{"encoder_stem": "single", "decoder_qk_norm": false, "learning_rate": 0.011}
Rows from block 4 of the audio encoder, named by matrix and row number. Rows with one number belong to one channel. Each number is 500 + 40 x the weight over its row's rms, rounded and kept within 0 to 999. All counts start at 0. Numbers have three digits each. After the name is the row's rms in percent of the matrix's.
# filt: filter width-3 conv, dilation 16 (encoder.blocks.4.filt.weight, 128x128x3), inputs 0-18, a 3 kernel for each
# gate: gate width-3 conv, dilation 16 (encoder.blocks.4.gate.weight, 128x128x3), inputs 0-18, a 3 kernel for each
# out: residual pointwise conv (encoder.blocks.4.out.weight, 128x128x1, transposed), outputs 0-63
filt.57 100:527451475540509604532535548526502562493505483538594489494476459435492460469590398498552509480466506476475452538507501517527518492537526522450525535490525499479469562478509
gate.57 092:513582467431513495421465488486449489509505523500516452476454514467471470520548513470531530460578527490494537473603503521490544499460489507516533468464486526452535473506553
out.57 086:540483502432525617498498558485460487517466502488491494438566481534397514579508526468507473514535526510500494510500528526461500523483522587514503464456499468488425456476492479502514485528405498
filt.58 098:491566578544559497481613481545448517517446486530418487498490512452531503483558529561504518508517515503584483507506528521545544469504510489515529471454561532433540533557473
gate.58 101:567475484511602534504492526485494458511476460469500488493581504465454440520502516458542515501429462492579534514519507509528487512504484523499470516499528493497451514544517
out.58 095:506541489410547480547561515482532550525548476492484461495483446443502529463488518471475517495511480482492422542529518449503519519484478559544630521535504472528585471552504473524500553475482462
filt.59 100:445553495493456500484518483414476506563568529596524490499508461561456523524534480496496536448538570485605463510469485493525499476512505478493513556429524479542453465550511
gate.59 097:492503509473609487539512495474476540541478426481528564510430517530433422487517599520575482525571456481439561461438547492484520496549508542460525514436442570481614444519497
out.59 095:584472460497414481488479497499537521468518446519413450476566537519474496489488524435528457494507510527589465492581524520466477451504498430553482478481473516491500456516469495528513491447502521
filt.60 110:471595516496526489479512552469519492456500501444529498500520461526435481503423449504501522516510528495473552452447506497494524517516408503454440498491508475415558491547544
gate.60 101:519425542513409494483435660510511475491458548474514566438452466513526546490586424495530581492504510542494506537571470571565464502561469512568505488444447460494470478537493
out.60 103:450496488517464554550525497525453490475463507494474464488419540528519490468529437506510552500477568566535480482522570488497432451477536508528563453503520444533396530552506466405550494481492554
filt.61 105:536442514479470449510449540553526466484497470544440497486520494520496448524596499451535396513455502520454521567397529443561532490505586521497449486514548494487421544503495
gate.61 104:520396534495452475474494458431455501518417480467406468541419515523427501477512484468483544483516562510471448477446545497505594497525456498493500482518472495510439428471393
out.61 104:513515440583544510508488524425500509421489502529479553541522430504545482467490490496438469499488485447544516542503569549552520541472513464479535428555439435420487502448495523490509531493560527
filt.62 100:504429507542502536509471518490481513504543484499467437529484511526585499560448472492412479547400429474481520503582529525469496500512514485555447499502562539550471537467516
gate.62 107:462452509542586478493476514477491456509586580505478476497520493484524472503478511489491574491467462501448510498527482494503555516459504589544528494451494513432475483467506
out.62 109:472457449454491543492466503473468498504521541457452538551512521518500448508572472502529508547421456453566512542500496426438438452512481532474339457526511590472485542453484454457505472594516495
filt.63 100:518559600522522462487542466483490520446494483506531557492541534454584484494467483558473441469567391516465457535506523494566446483446446441527499467485460474524428542465451
gate.63 096:487517504498443511529474529497393489480552552384462485542506495545527571491466482512450489465485417493425500557537466502481521500475462530507471472492509470472559476359499
out.63 088:451520449516537534491528494444493608447512453628472484497463480528458507505537480537457542553492511502492486529539432557453600545515540463488490456505555510474526524502451511474504475557556488
filt.64 100:496511474513610464479552495530523498495423458453434506463525543451432514503433550434585506469558483423477444504431548491521506550552486461515519524466495477477469513568496
gate.64 102:477496522543523487557501503493449512519530458477530461462510473521455438501455479495505464471551487504565490511519525547497525532580535501526536478572520482494521487519504
out.64 098:544533534532514518472465477488556534442509544466466474502478412537451514415473516573561491552555509501461488536531525404478485537479511480475470578478441540501501545520540522537472503545467495
filt.65 097:476590526527521436496512460544462532534516479539586529494555572516494548533479507506486457525468460494522475498531497541451494547451568490523490504533552550519517529502424
gate.65 101:541505561560556458479542498509454466488495454453446555501512411484579512455568483467551492515576505535500484520565543542569520531531532517575477504500515506526544496517515
out.65 102:554558465431487460485450530487495492529437523476538478539464495461472484504514416441493452453516506477522469489474501419413547453465554477569540421484556484535506509498506503504527454498567457
filt.66 099:546430600512551498451515490551488546536527458463466503519475544458500551512411489489485493524455480467545518536473538526499489493459498527448453511595444481539470515479570
gate.66 096:477546510493522462534497491510469532547433501475510461484532428519523447471499564506537527509568496576485536482475496549514466555468417476484528532486485533496602499456561
out.66 101:518558463467534449529494543533466478492565518518484490543561510483528447480522561584537517536548518575528473477511521522452560436490522562480474469515558480471532485522443437515496525532524477
filt.67 101:466524531425494598492460468426473535498511501448494563552504430507550392533505468459486582524493472499473469531560510545486496478505464476469436476436525563558484515441468
gate.67 090:529608484466566420524520530467476516400512574479537436495508515526382533491564454511567505541511493548477538461461457577471544503473481579515469491543516508536473531449521
out.67 096:458506452475482510535505495600511521535487505458506508580560465486584516474537508443551520438501479529476512523470507615475550500493548530470456525519502503521489433550505442442494486529595529
filt.68 097:518410549482572532500522494512449579506478515532611544508425598547529411528511508509560521474543426458588580514441535520484425477503496510502554481480518506535493503523423
gate.68 095:503507477523517591529464495507482518536427531495474457537515505545582493482448457453524456448548409500474399545497431570608463492449508539502572532465456501464467462514451
out.68 092:548510541494478466495449470562504478434547480518513475480539503502467471481526555417555563488536487495492498457487465496547483499444446513540481472494503529471513518519541473467478509549509505
filt.69 100:451527518466501436479542420506447481509416477495609496522413529470549520525519442449504528466517500520541492457461477515543505512505458495487426466512511463471550553471489
gate.69 107:525498516494596514450628497468451494455464494448550480521426429474465487506445404492450529496522489523436491526506475543490534477574502466482462504526431468407512506457511
out.69 106:500531519444537495421468495494506444485537494494506492431455455471424508485551506477542439604449454521448520509516479585456501538546455487460438469468548553573506504533534524489514540421560507
filt.70 104:466485501427528540537523495486545488423480400568506426513515484508519494553524448456500531533497533462476564607498488508429489498504465540486504540558598495527512497543547
gate.70 101:516544530502583492490499494497543428511507530497501505504509524511583511493455513501547420573559526489531437467458482579544499513454530573481569475432490495503501464468488
out.70 117:516500515467592525498481460457496521472480464488389536447419300537483496509476518446513469522519529518517557470398492522497479456545469405542530487506463484495512523472487488517482442510450470
filt.71 105:510509489523466542481633482473481452472423498521618520509529496535468464470503502518496549486460473517549523519447529502533467484488476505515527451557520490471493469434483
gate.71 100:495550543487461511490487535503555484506435562459421520493487583526536443506431497466478484485452525490565489526496508539498535527503462512471476484534509437506490523606461
out.71 099:484462575546480514485429520483521490508488459541519513502460486490473524466471515594496508469555556476441437528453571452510509441429445539484550559450495517531482469419519514478450395472539480
filt.72 100:454463472502485521508517521531458498485524514509481512475542561481563510466489497485538456494570492514457493507511508527506501525510442515519499503433505560429560506457441
gate.72 104:490513557513475475531490523508397490503544531509369508484561455501458503502445466504436510453477463521461491513546483529555506529485486529391497488503509536410474537409530
out.72 103:506499486502586524533473452513582541500466494478490453482515537398477525505502463511423525560546564468521484500499457509601438451477524489484504500452502548517538485478484530412540451477456456
filt.73 096:484531522496467521515463533519420482487518505544461448465593503535473486528472490427510484529459492545532483506546503458435483477499521504539508504472505497514585494526510
gate.73 093:552559474493449503516506571480541427526456461474445377518491500462537477491447439462397471563495521525548519490485479544506542505481525551535489517512498486530475501587493
out.73 090:570517467416515492506477478449486426534538413505535482493543456447533521512493448479515563431479471480547493394444470584514474530516500544509550498484433485489461514490456524460550559450525514
filt.74 104:466506539480531518430489487517509540549481472474486462461492501435434505488540424456447537505528555506520483509518465481437500532508554480472445490481463507543540573480557
gate.74 104:469605449522483412563405512472515525526444435484436464531559545472373505510505470538445487533466519508428464508541485535481551542526509514449488488480421483476483486501557
out.74 097:453426497476474493549498497511502487514523445532516440441570438539499438455531560529537456496535433531552486500473536444538502567501479447488534493502490460471460525472479513528437517452518456
filt.75 101:477448536532486524464483493514457527480470473485450587468516529483482465468445503525546560448456531428496460545484524494490466511490476529440489475496484534460549535551521
gate.75 100:535545486503537534446521508512432494428505491491445546456448473507518538459493517512570508563562558455475459551458505541511535497509486545442516503505543445441464484445554
out.75 105:511495592437519532435503466520521580451446545462479483475442475394507468513471539492477560552489566449556550520475548477518479517509546450500588424560474530521505441512506502515406470460486479
filt.76 096:471494459449493488484418548507548498509499470420429549513510528466551490544509464537547454503570508540381526465579508543500489497463479509481500505484489502493535545432553
gate.76 101:499443489554495574466526504529553498502498476542322448456465497551472490491494467487555500547404483455666484495423494548508532519503486518418488471482516480491544467661482
out.76 100:498538440532502496507583489486541426538391504519526514468522499515551486620448518469493548493480540526551534499491479572502553509448553501509546420507516578486470479387523474461467490524550529
filt.77 094:437524460516539541489517534483426483516574497448529573492482509541457483550581453467445516496519583490468537486541531478503519511471474511509460466529485510498507509498482
gate.77 094:524497544517552431455555448531557488547478409491568509436581479438622527532500527446502560518558485443547484570520531534539498497451471527516564473489428563456438509526503
out.77 086:497462435471538464537500470502563547539448510515544504469517486478501490446483535520512444448494477528489528487507558476475452564485556480509401528533480458514526580476526486525516479479494488
filt.78 103:525455509520519513461524508436552473547401460487471515533418487471494528492577504526554570532421548500515417451583489499524564482508448495465482456546524474519430467516429
gate.78 105:512468484499479536509452543483448560580500528482486572476471438474608454492498520466519520459492497492447525489458458522555541531486505496424508508473485496539537444509577
out.78 104:492513435483475556507528476485508445477569534466481501504484525518417499492487515529479492470498477479451513505483464520488475459474462533526492506457527488458492430493469518392546571445453490
filt.79 092:483490551548520502484469510485507457553465482571499535542487527440536572554540521586549514525503534496477494504554558505513503445487550525471466565538564551607511567509559
gate.79 085:460434494505597516417501511466510406519480475521419413480446456429483486512496524535590476484575484516449506461502488492547549467530523508486503503458585570508554513501521
out.79 080:539463523535595558504475493508430511458504487503484432461486592479541481499471478527529465434488558543498469516681445524505502462538517495497449488496491447492491503488490583539500466525539490
filt.80 101:480380539540484570509567570506476480493494482517505539485405463485435520510437464507549509526445512532602479508475490522575457483536484533510518514470503487470504473593549
gate.80 104:537559515564465532468452537525546499495524446503430548515507507475536495494434509560502502550465501467468566474563508505549511452494476536448469482515534528472472519407455
out.80 103:573545496510562589546480506518480489475506453466537487527474548535503543516465480490511508428466583539499462526433550521425503436517492607507471472526532490553551529461468523462510469466472503
filt.81 100:535611536472539485513485514473514479512569527503545524523482473512606486439505510454445542446426542481417493545461572545528491490508534507449505550592491405545485459410506
gate.81 103:503584453543471554554448578461471539518552427475445439466544522483486496514461400498439471502558488462523477482567572539542535485510493546561477506470530487478568480506537
out.81 095:478501464488513465558460459520539568490462529523518490546470444477464520530511505487424485475571512438452438438529532471455532504480515516512479515459524546543510514428472527563532512460520499
filt.82 102:509467584483509502504510474505466464448544441457634509520483482496525492522446504484559457510484522480590493440572507493510498487552487477459544533567375488578452491564434
gate.82 101:539501489515519520478502574523447512440513476441413479517571512464617546463531462496548508469536491505369456559500510563530530529520524503510526445479521456499457515421468
out.82 100:502481524503456518497450497421453447468462540552557499533443471506459512425494419503494483498452498466446529494443492480511458483545528515490552516541467434565477468525538473504549416508448536
filt.83 098:484554537520525556515545507480456442487452502517488576526546547510508512498512474481450510514447534471478491524428556490528461528479459539539505538497510534440500536512528
gate.83 085:521532517525470557517402461471520559499455374455520430532443493502554502448483596488458502536479506478506405439507515552466603505484495486571487484400471473595559494535546
out.83 087:473485493528526521444533541532505567490478479453482492475548448502486478531492483479529465482474430550456501556524493487493455482540468460428521536417444486494547582483457516508475423461455455
filt.84 105:513698577551515484519480455502539432493519502517547481488556579465475447451518511465475550496577523450536489504472517497511523517478458499527527491462459532470481478570514
gate.84 105:543564537507581522479532486438498440522544539482438501506527542464673492447520474486480519487560455463491483571481543527566486560377478523451474459494483516447464471481479
out.84 117:513469510437549483486554413511476549522491498506485460568528498478513493500450502547506434529563539475502527448479484491499557494499523509454476501486451499517503543511529518566404589502502487
filt.85 103:549507524481408482493516496489449492524485552556411522509557544529513501426574501495573447498528522492472511497472475480509508554423487550433507414530540515499514509513451
gate.85 104:499573568546544424522536479485451512498493545536468521485466575510446499511552530462500488516477497488587482489438463509538521472539521510594486539499496524494496513465564
out.85 103:484477484532579487554518570526513474587508454429510492519430565463470504512491456523501538479404552509422481506554442540490486542541443417421536542549520508474486474527486549423490485512418461
filt.86 107:444543486490575510463515507524564479570434472480515495503449498532512497534498502519576476515538592514420493386632460489487470491542490524449535466379507518446539533716463
gate.86 116:524480493501509472526502535484532451486542503515393479492491473467489486496519480524478440479548450478506453493537554546628524515501490501545486482461557476658484472688512
out.86 123:504525480533522467495542520489533481625521485536465526575472547522490474508559562491453560518528489445480548489500423496498508518494505464553498519447497553484481477487466471506535503421453512
filt.87 096:514503585510461517490562527463526457496430451532496540485530504474472671454397491484438481503485502520479580470542413473542469493520460524477536497463503492506592476470497
gate.87 093:472500485473458547535474522464509465483456511475494526477561552507549517510542520440433515508517577494516525481503481498526545522466510571509450481431570487544463444533494
out.87 090:497474431536454463525477517550601475521521511471454504504557513573440514443488487506457520514492522480475506519401472473479481503495451421527534423471386476525517475427497531470508488456521495
filt.88 101:514590542537429522480478507510545516467551483557454583537581527536493554551591510501528557556463525546520531506484420517499490521444497483479522477450513548588562536547440
gate.88 096:553581450513548482531560418477474494499462461495488481490457426394539496568442541489506418512521513524469486498486457541499557475558529471542512507531562508447551507454472
out.88 093:513485462542431506511533536503489528528468454584535507527453504449457509484520512431528469456492474579510436464479541511568475455514486469464539555531510485441522453489496561528511400534438553
filt.89 107:506529524491468466469572554550297628483483511511448452464538450469531509551483511548484560463477499486586523518486503483468554486560520543500488492478498517422463493462471
gate.89 101:444502512474518490554499431464596527565479505480485476510404474525501520436513432522483504512512459525469511485492413532533438535590529487539506467555460483533492517512488
out.89 098:443516580430433528522546475460522459597452558469528488443496523517507479495505465478578518551543478446490536421476481511489541499464530478498490484462455497564450483510419501584504486506535476
filt.90 104:460499493572513472453459494556488423536481547510464487533494485498478493512548435490446565518481469511489501510516513430555412508526486476466482548382548526485487543442487
gate.90 096:501519485557489590509444562462478487561483549532459478494463492504515496503507524505526531515505525583482449414466506501559462441514483558464519508484553446458487498427568
out.90 097:554533522509631531554471509366485500426519490559491526459495463452504448518498499477546503496512519485466475476561438507498524511476478511509528510498462488525451501550540483473573481478438530
filt.91 102:533536493547495569481463557517555476489596506497510513487581502480402557519527449462521476507461479504548496484489453503506557531402447444477481493498506488511497496412469
gate.91 097:461509454526456487509512450516472565544521521504505499492466445483511493446391490519402543536475430460532450553556444575434516483497508494469542499514490483505467479467482
out.91 099:490512502499525492489373512532420559513545457473489490430509494524489431427540432544440505601485574521469433526509568545468505536450416466534497485524475482516477575480522525509524490534483451
filt.92 098:497559495501519499514481589527486507527491454477602510479495482503563491500480493460542448451494490484528573492495546540527444494537483518524474499537485483468507549441592
gate.92 108:477538535457535499474490438408486467516586489477501492571513494478499489524514475505507545534443489514504534548513541491549511508461464540461534504525474490505422511467489
out.92 107:537570485539433483489484468514483449569506502512522486449493522514536469472479554509508483504557571510452533436530453474428461516543624491531569542505496510522503504494475460510510480502439522
filt.93 094:495502480519572460497567453515449433490518490508407497461495464520442517530431499460539431485504442547523509435446502505519481493556516497412529494451522491305521468576528
gate.93 104:508581541459521437470460499561580512501434435465560481500449500484491538503500532472509440480482510487529535521511516536508505510386480519456461459489517514565456542405535
out.93 099:503492476466513506479514421541442571490542519543467390587521482529501510484506461462448464432504460514464475545532488527465521483516549496546480442521532552455503409592475489437460505505459529
filt.94 102:506474469515514512529493492521452590460551530445467577465435454476377571521531529564487507537477568462536509449433448491499526479446505505500521465426418475446392496562504
gate.94 102:483518471522461454501475480557552508507464487475492485505462464447514520492440464441389528467482481454515456530452464561474501485474510533491469518596505522552522512516505
out.94 093:490424517573498454524462536468558450489501524508495504448491503570503482508511471494507513571486562537454480504522510465442410489415531429484526505459456481495472571567435471557462476470478460
filt.95 089:439420516555544500494531492495477430573400461568511517492526481504482550523550512525601481388516488514409523523599505454537567527533517461450484516501547456537524506545483
gate.95 092:519425537587513490495494492495493484589466451560468462495511517480539522457485525484609490480472450488497512451474532533499568478450481468450540431496528516525474441482474
out.95 093:583482502501517481493514439380493522423542480524561533470457598463446465485573523459475487456472488449459492537617448539441456524505485523499527484472510491505521517505548524509529513512552550
filt.96 106:485508492443478524489414505555479518517501448501569478520519542504453512476437506472565440455454460499427456470479541471439459455488544506511519537537483512575490504607541
gate.96 109:510527442438464476457474498504450512424431499491410460547436514486550538485420509499435449542587528491459486518441558534497514529496492508513522457504571475498505538605514
out.96 109:458554528508519505510416481540447485527489529484525469474502487597445519519532519463536563470500448540496456504450497477529505548460518494564497498582463464517598514487515495503513541450473506
filt.97 096:502514462506508471457507510478507495464513490504421474544581510507557588498485532524561562476498470507557607460552457481426516460502485503540555534458499515451514490535550
gate.97 101:459547498526431542506471417479495556540496507430455464530586490474529537512586464479521508505498492448504436486543542530508488511466429510535522478495542535555436505505498
out.97 100:450471525551544533560452515506522591533535472514393462547450612523535472476506475523554513509473483472535482518564516617440423524502474456464532512560448426500536509525504478463509560438452498
filt.98 094:482445482496473444513527469485457489505489518515505433533492496508447495518566486494507540515541526550522446488408499477494463467475503521441438482552441471512479543475488
gate.98 097:543476552517461535541523492495494465521453494498507537521462527531506502520580434511444494449538491549449490432493452553573554484480520525436513468494432536488517550559442
out.98 088:513469475530479521531494520489433508457506439529513513503482517545520496458498443534516483489444542378431439484476533483462550519565508457559442536543520567513568536560517470505482454538599480
filt.99 108:516543475493469487540558547447512510570494548527495539511469551538495523463550477532533530493495549501580454462493511433523482471476501492508519583485539484478491473516469
gate.99 104:458482535493381456496434489503532520500456473512429408502507500496496497488498469470484489468456510498466479519459514522530543500544530500574483539500477456481440462475542
out.99 096:435479523487498491502507548530533542483524497522419569478496504463546456512486446485571486478419437473417490452494449424538492413418495507482482489530500502568483474524534532477455518471469442
filt.100 085:550563499443551459519529468492485538510538522441521537467554477502491541551463500458474548516518503442459528532484424566542449515521498524518455561516417496478492484491544
gate.100 087:457506562550528485487449530444514460618509407606534455496524456528425509526579498493525466519516565565522436510493509495490537495476519511497603507501498480529447457499474
out.100 074:558581442494521515467496484569558444588534490424387526559542441498475534569489527547453547512482467523509478482375550505563482446493515535550447469459499487544509534560474533469520488493482516
filt.101 092:491496475567481409514500497482518503509527522495519522535478496478459511460529479528455499475423511515595503485545501483488480464437499454503488485541435489579431450503476
gate.101 092:501504575454477540479453508451483515535548548491541567557492519536468480460542525485467434537529530527464520495510489508549544459529450530471486445469515545484508595461532
out.101 087:515582546457522482545558562567486489526502491513500557551540436513541520542507472531502453490477497469474454497458451432543529507513485528486502466531505461483437482433460478405504549538510470
filt.102 104:489445512518496543427504461498513513495515480512515422508463415515428483588448500504440544516453486494430506504531455510520519504519547546447529479505478535514508490540491
gate.102 103:476505554486541438503689518483410523488488519420544510480486545520506488462552511480462557519513475490561519512493528502485560515483526448525495468516469479508467483545466
out.102 099:498451511554512499440515549494536492500476463442534438525551511478495562490488463432480465500534483531466565501488447511533544526530507466505527390499524515516435562571490541457426467475475538
filt.103 104:430555558535501450519432516457501585410463536459470516502533475453488514507466521487556524475515530479496590556490484509532541468541472529501507514453542496515538493559569
gate.103 098:451513522515542528491580521487563539519460516462440532446455462507536472437546485499469457537620517517517546510498501530559457518504473579511522501509505512508503509455486
out.103 090:515479494517474410516577434439482436461597487529480470476503501497533522441545492511479509557541445612485534620495558600475482508486424521443469557487472495543488496532497516503588519505540498
filt.104 103:517505479447503467488352539520565467524577521460535537493519559472499492449449527466481497463423469494434525525413538535448528512571491523470465531491482507512511512456469
gate.104 102:555511535525409534536521480518454457484448451536482551504457500499461457512594520513567486486500521523500489458505476496544481492460473472434478483480480485516527430506440
out.104 104:457463572537525469506578500533532500524452498496521494522536458533495533492448440540538466494481486515478502485458462496442497536495471564557519476429517523551564497542451532469462492495424565
filt.105 102:562481556470558493538515532518546492442547577520476497524445521499511503472563506530579520527501537494504493514533473516563547481574501486521480508568518503456492562492534
gate.105 106:494457519525402494487514485540593458522416533471362500463624460478467483535542499506460477525518513495467494482484478502488521493469511555523489468578486534488501475463527
out.105 101:486511532538522516432449557513456505496489525467469583530466470527485551461497541515447465529553527472412444430501499538448481483443455512503505546500462559509506536493523485474499479500526487
filt.106 095:542607485535570509532477514527517476500476509482500485457494449533462569539501496503511537483532530574505535523514506513580511527562517528466513481551489501525537562471543
gate.106 094:541568487518563531498593473526414505501518493414444437483570501401536528535490523458461481547591514509461407550502519542500502468533510530465486486480479547425611511491496
out.106 086:423517481460488544476477520547482571498428518550549511470521485463543459460463506498476521541530478490602509582523470501459514522461534552533502489544459570549462495515550523531521507495515461
filt.107 098:445414441472539497479557454433455551504518538519482526542520483519479478477574493488469542482466482523437472553466530489591487502419565457505466480586500479550474470480542
gate.107 105:529494539473501504504478509462512489512548534499451508498507476520518443478514485523507445446546476467474565485388519554494507523579488507489534513493454536440531484439510
out.107 101:529538501501454471480531562519545473463479546553506537454525521473482520353530524522497457405508455470531535475507503465523511465430464493528492511406463543443559485423424493561475436494522448
filt.108 106:518551480492510472472492474504505502463479525460487505456353506487582420470429479467528528493507444461500472560406490509452485523434498521451502524544469519465503463524473
gate.108 109:587522490522492480527501471547548515488581477486388443509534497507470419514461487506450533502399485477421533483528504517536518503525477485501490473559431474441476542433528
out.108 117:464550486452488509488516474490539575462512432450552531510502511505530431553436524564548519497514519513480493424483492521536464520531467522524545494498493398478480555487505460426469512508547539
filt.109 101:495554423546487535504463506544542479493438473517511504499504541482509489475501472565546583503590560511542432528524529490497476509469547477516426503441527493490538537520516
gate.109 096:492514490446538486496535513456485457465477525609427473594553476554591481495461487467444580452470507486546489513560514496547555460484457495489505505507498523503491445561531
out.109 095:517434484381520494468536476486468550450531480521461545524515475519468519538505482449503473453502523512535562442441564467469559514408507470549556534518527490512529572410497463496508522494506478
filt.110 102:479533524516457442536498493530512523439417556523570563523484511538452503541477513555496532552561454461548536484422544487544486555490504531503557475526503495456595518572485
gate.110 105:522511469471504531544435532498437525498511499508468436468444506453395409502513519465497552482427503560466543481448445524515550492501507456451430494449503488480537492523538
out.110 101:458591466520447460426542495486455528532522495507521468479512504508495549495582554500490449466423478524486509517525499514490475463484556512503500505513539487538478549459485480490432543507522461
filt.111 109:437470540529554519532528509470413471508532518498505508463482533523571461476463519557536494520453439482448489492541500498505497535576495506515530510569489465411513498447526
gate.111 113:499508513471523503543478517556483479494467484548444474516602487525430488475588525465536511510571506462430510519517517531483505493463480485482481479472515541481493490429437
out.111 124:464545476446522490484549536522494427538532497497459537491452525461561561491488533512509456480479515471483495492529508490557501496513527552516478469511547483468532472454553520493464512532495474
filt.112 099:494614506499544487443584443519528558523467575500575543500492479450549514550456480491575479513534503536561586483559448487473511533516548524565434534464554466469464468549507
gate.112 095:489503528494502625536539493434501496419488501511518525482486476522521515532504557452567464471441470520575555582528488574570518521524450501564596511471496453521491487467476
out.112 096:467455583580492526486517495499438501492532432454454508467463532500500437480505480450476474512471501460457541490486438465477508440549527470556504467560469507530539485529452452462551464513369522
filt.113 098:502446533580516505551545512499482508515573514473490473473528536500532539540484511456521521486539466499491436497578507517540539483514509517446488531423513575460433526483479
gate.113 104:514478593477519571504494499492499479507409531502553508517506552503595430466505506446470475491503476482437522445429471535486503526490521501527492504528533527509493536407585
out.113 097:467538480481488537543508456528559424393512500471447444475461525552524401455539566514466448541439528507476492531433503545541455517520524525475497464423493572428519555534547502467468497458494519
filt.114 101:535438535482496492436473451553545627580507531536486500530426544504495460489442455514447511493439483502475448480432544502502530536539549509475535513463431482504538534565435
gate.114 106:517560518503495511561430526502451504511473520481400453476439445498459526479416507471425524522487526528437523507514507537560507456471508500523530440516524512500425537490438
out.114 105:505484500481437478472518456444464493486530480514439484432489572556460523506508504514494508565480521517457518518437516409546482501565490512489485466513485478504502469454534547512475523537572477
filt.115 099:483508500520443495502441468489459465546528455546420507512515502600544408510461462488414544519522423553471544540558548460528433479503539453523516531484492481427517476527540
gate.115 103:519528512495537556486540522500424534451592458462450627493471473504490565475478425529462477496538493475447422533450511535522502489515533515477532481543503478408540527426493
out.115 108:450557520546536472474526485466493447454548501495492530451468537416485514479468424541550507485524533509433544525467530485505458471481525466576443458516461487517468420568492487507529500430487558
filt.116 105:529481484505383447525512576536577409525378488510455423498455490452466537542552491537494418494485438528533461501473498460499485453539523470538466501481583514535499551634410
gate.116 103:575532506488442492499451491485619574486533536458514530560455480546495505463617527541414531489482525496478553516494468542549515515529508462478498509455432515503527545423531
out.116 101:539549461592505533509505527526496494478495477473444564480311461470472480550492448504505475523508514529473571516460535420501509503487485552490487456541495578494456526519550564528539505483578518
filt.117 103:553504546518522454552398505501484506481455471587550475522475501445602566488500473491482503473533484527493514511535452536486495530531482526543412550493524490537488473455463
gate.117 106:497509497499483515494438527517465454473515474480454552526523523523446526479436587521504476553399508559430551508472518512534520446476488530532554509526530561470523533462530
out.117 099:533533448555508509461484529474466487490532499534596438443520534514519506582514502504496524493471532583570485533468490528568519477502463498533503511572566467505467511423522438456514513444477506
filt.118 099:434413524530540535502494489501446520470406456516520511501579415447470493512508449526534492534517431513444529562482491541519486511553508470513592468465498511455471536459468
gate.118 096:503440528434464502457452465480437448553462477467496512546509488538492563539570570499482574521479493560503476482472504509522525482468501498508526512437439512478476419479532
out.118 092:504481514465489595480505419477521522462487577481521501489467439535486550526442475523490539530522415488589463483591534506557477471505466547471542448491481515493523518448516495474513533497450528
filt.119 099:487535548520539492485473494487494434516503460483539431515489472477505513490566509484478446510504596509501406462459438556418678503469502488496537463564495512479458451495520
gate.119 111:526495499603461496525496518520480465659431551487441541531497459497525540508499496577497564499516514527459447439501543518529509535489481493560527461497409497553509527541554
out.119 149:465504483519393471504492536651495482526517522512629513530617638455517510490485500550497565534486506493499398486464534541481504467471520484468511498480521495499477480495500514495500513516525511
filt.120 100:512524468491495529555475478469425508598509597442501404541571543460537390495480522471442572510468486540489505459513534495538468471524529495460541516451534524582529505489442
gate.120 104:489506462527460439498458455454457427515544517524584524514524480532480494515474498481451481588438508497519442522566541536540467444538466465460508527527508544520521428480517
out.120 098:489506471532441488439530486485564551508439489538500536496466540481455559527557505502531507499536448611496483494517473525509474510510498485514594472531560508517546562480466516519508483582473535
filt.121 098:526580483526534456509492530436540415568526546510614479471484495468532456534507539519479502479457467509527568476533471551524449513459478493522447473549595475478519496535458
gate.121 092:497496445455541497481474495534459474495412453487418460517479569518483521475506515466461434484542516503443541535528487523543510453548475520547425441463584497436451479546468
out.121 094:482506501602553458403491500577523548444440523483520439521480509440471485512536490493498500538457469521526561523508468508508498498543477495494461539503461440593475533482496490466428585516448500
filt.122 106:507508533539522488519468445481465546491496474524550517514497495515458574524466471450498490476495506512528513544566446506440371504461521495432596516527522490536485538534453
gate.122 098:579560480466510491547438488509482450497437511499503597527532570537491500506518455507514480502514555517565517459534515516551501452496514528602561453451536489501456509550515
out.122 108:520461512517487510534427492552502493420536510494435565532462511533519407483501520436549544521419527436475456480504488415518545470485491510514542445592445507537512462519488459546528518491480519
filt.123 102:507508541566441562526469443531478556520492454520442468483521464455508456556499431492525498550442486485470427465605486491410522493449543484441564512485454530474487472513507
gate.123 101:465516495539587572547556474534461450485408566483470545526524537476502423483505547471514446484553523573519469553518532523539514480479557523543545528473492486571513474463508
out.123 095:494501459376496496520458457443491533393508537436525525515500475503469540521517513473545512467456553516379458513541488488474541484506543552515515500512554463538480469552495444485509561505501529
filt.124 100:435425524539477499543529508497435444502452484451422561464519506507461407499445538532544548529533455509502549540463510515491530522536449535458506452480445557499542521433599
gate.124 106:468646511518582525505498514490502470506508498508526494460474461456578573538429490500489529482555487470518511481580436540536580506529492542496452515450469507530474478572497
out.124 108:476502523522542444549450542512422525494458535536514520503528502542451535560513470505546469407564528524526511517528499510570527503419483521567485537451479532498485532543453479517429488484493572
filt.125 103:492583465477458455493509510500497529490511429539506478486524542525547510491526514475506494488514580572476509467573532488507465492472486471496454477525513545493445540447504
gate.125 098:537429548456424447510484523453533556545510515493440485476527492513516459514516453535510485472561410501417495500565459498566535501482485466500510506503501459461515459499560
out.125 107:523453525535494466504516457516511454492491453532560474492520490567504504552480521490419528503457463485455512514480524558503550583537520456543455541470488560478440546432480457488504481575434461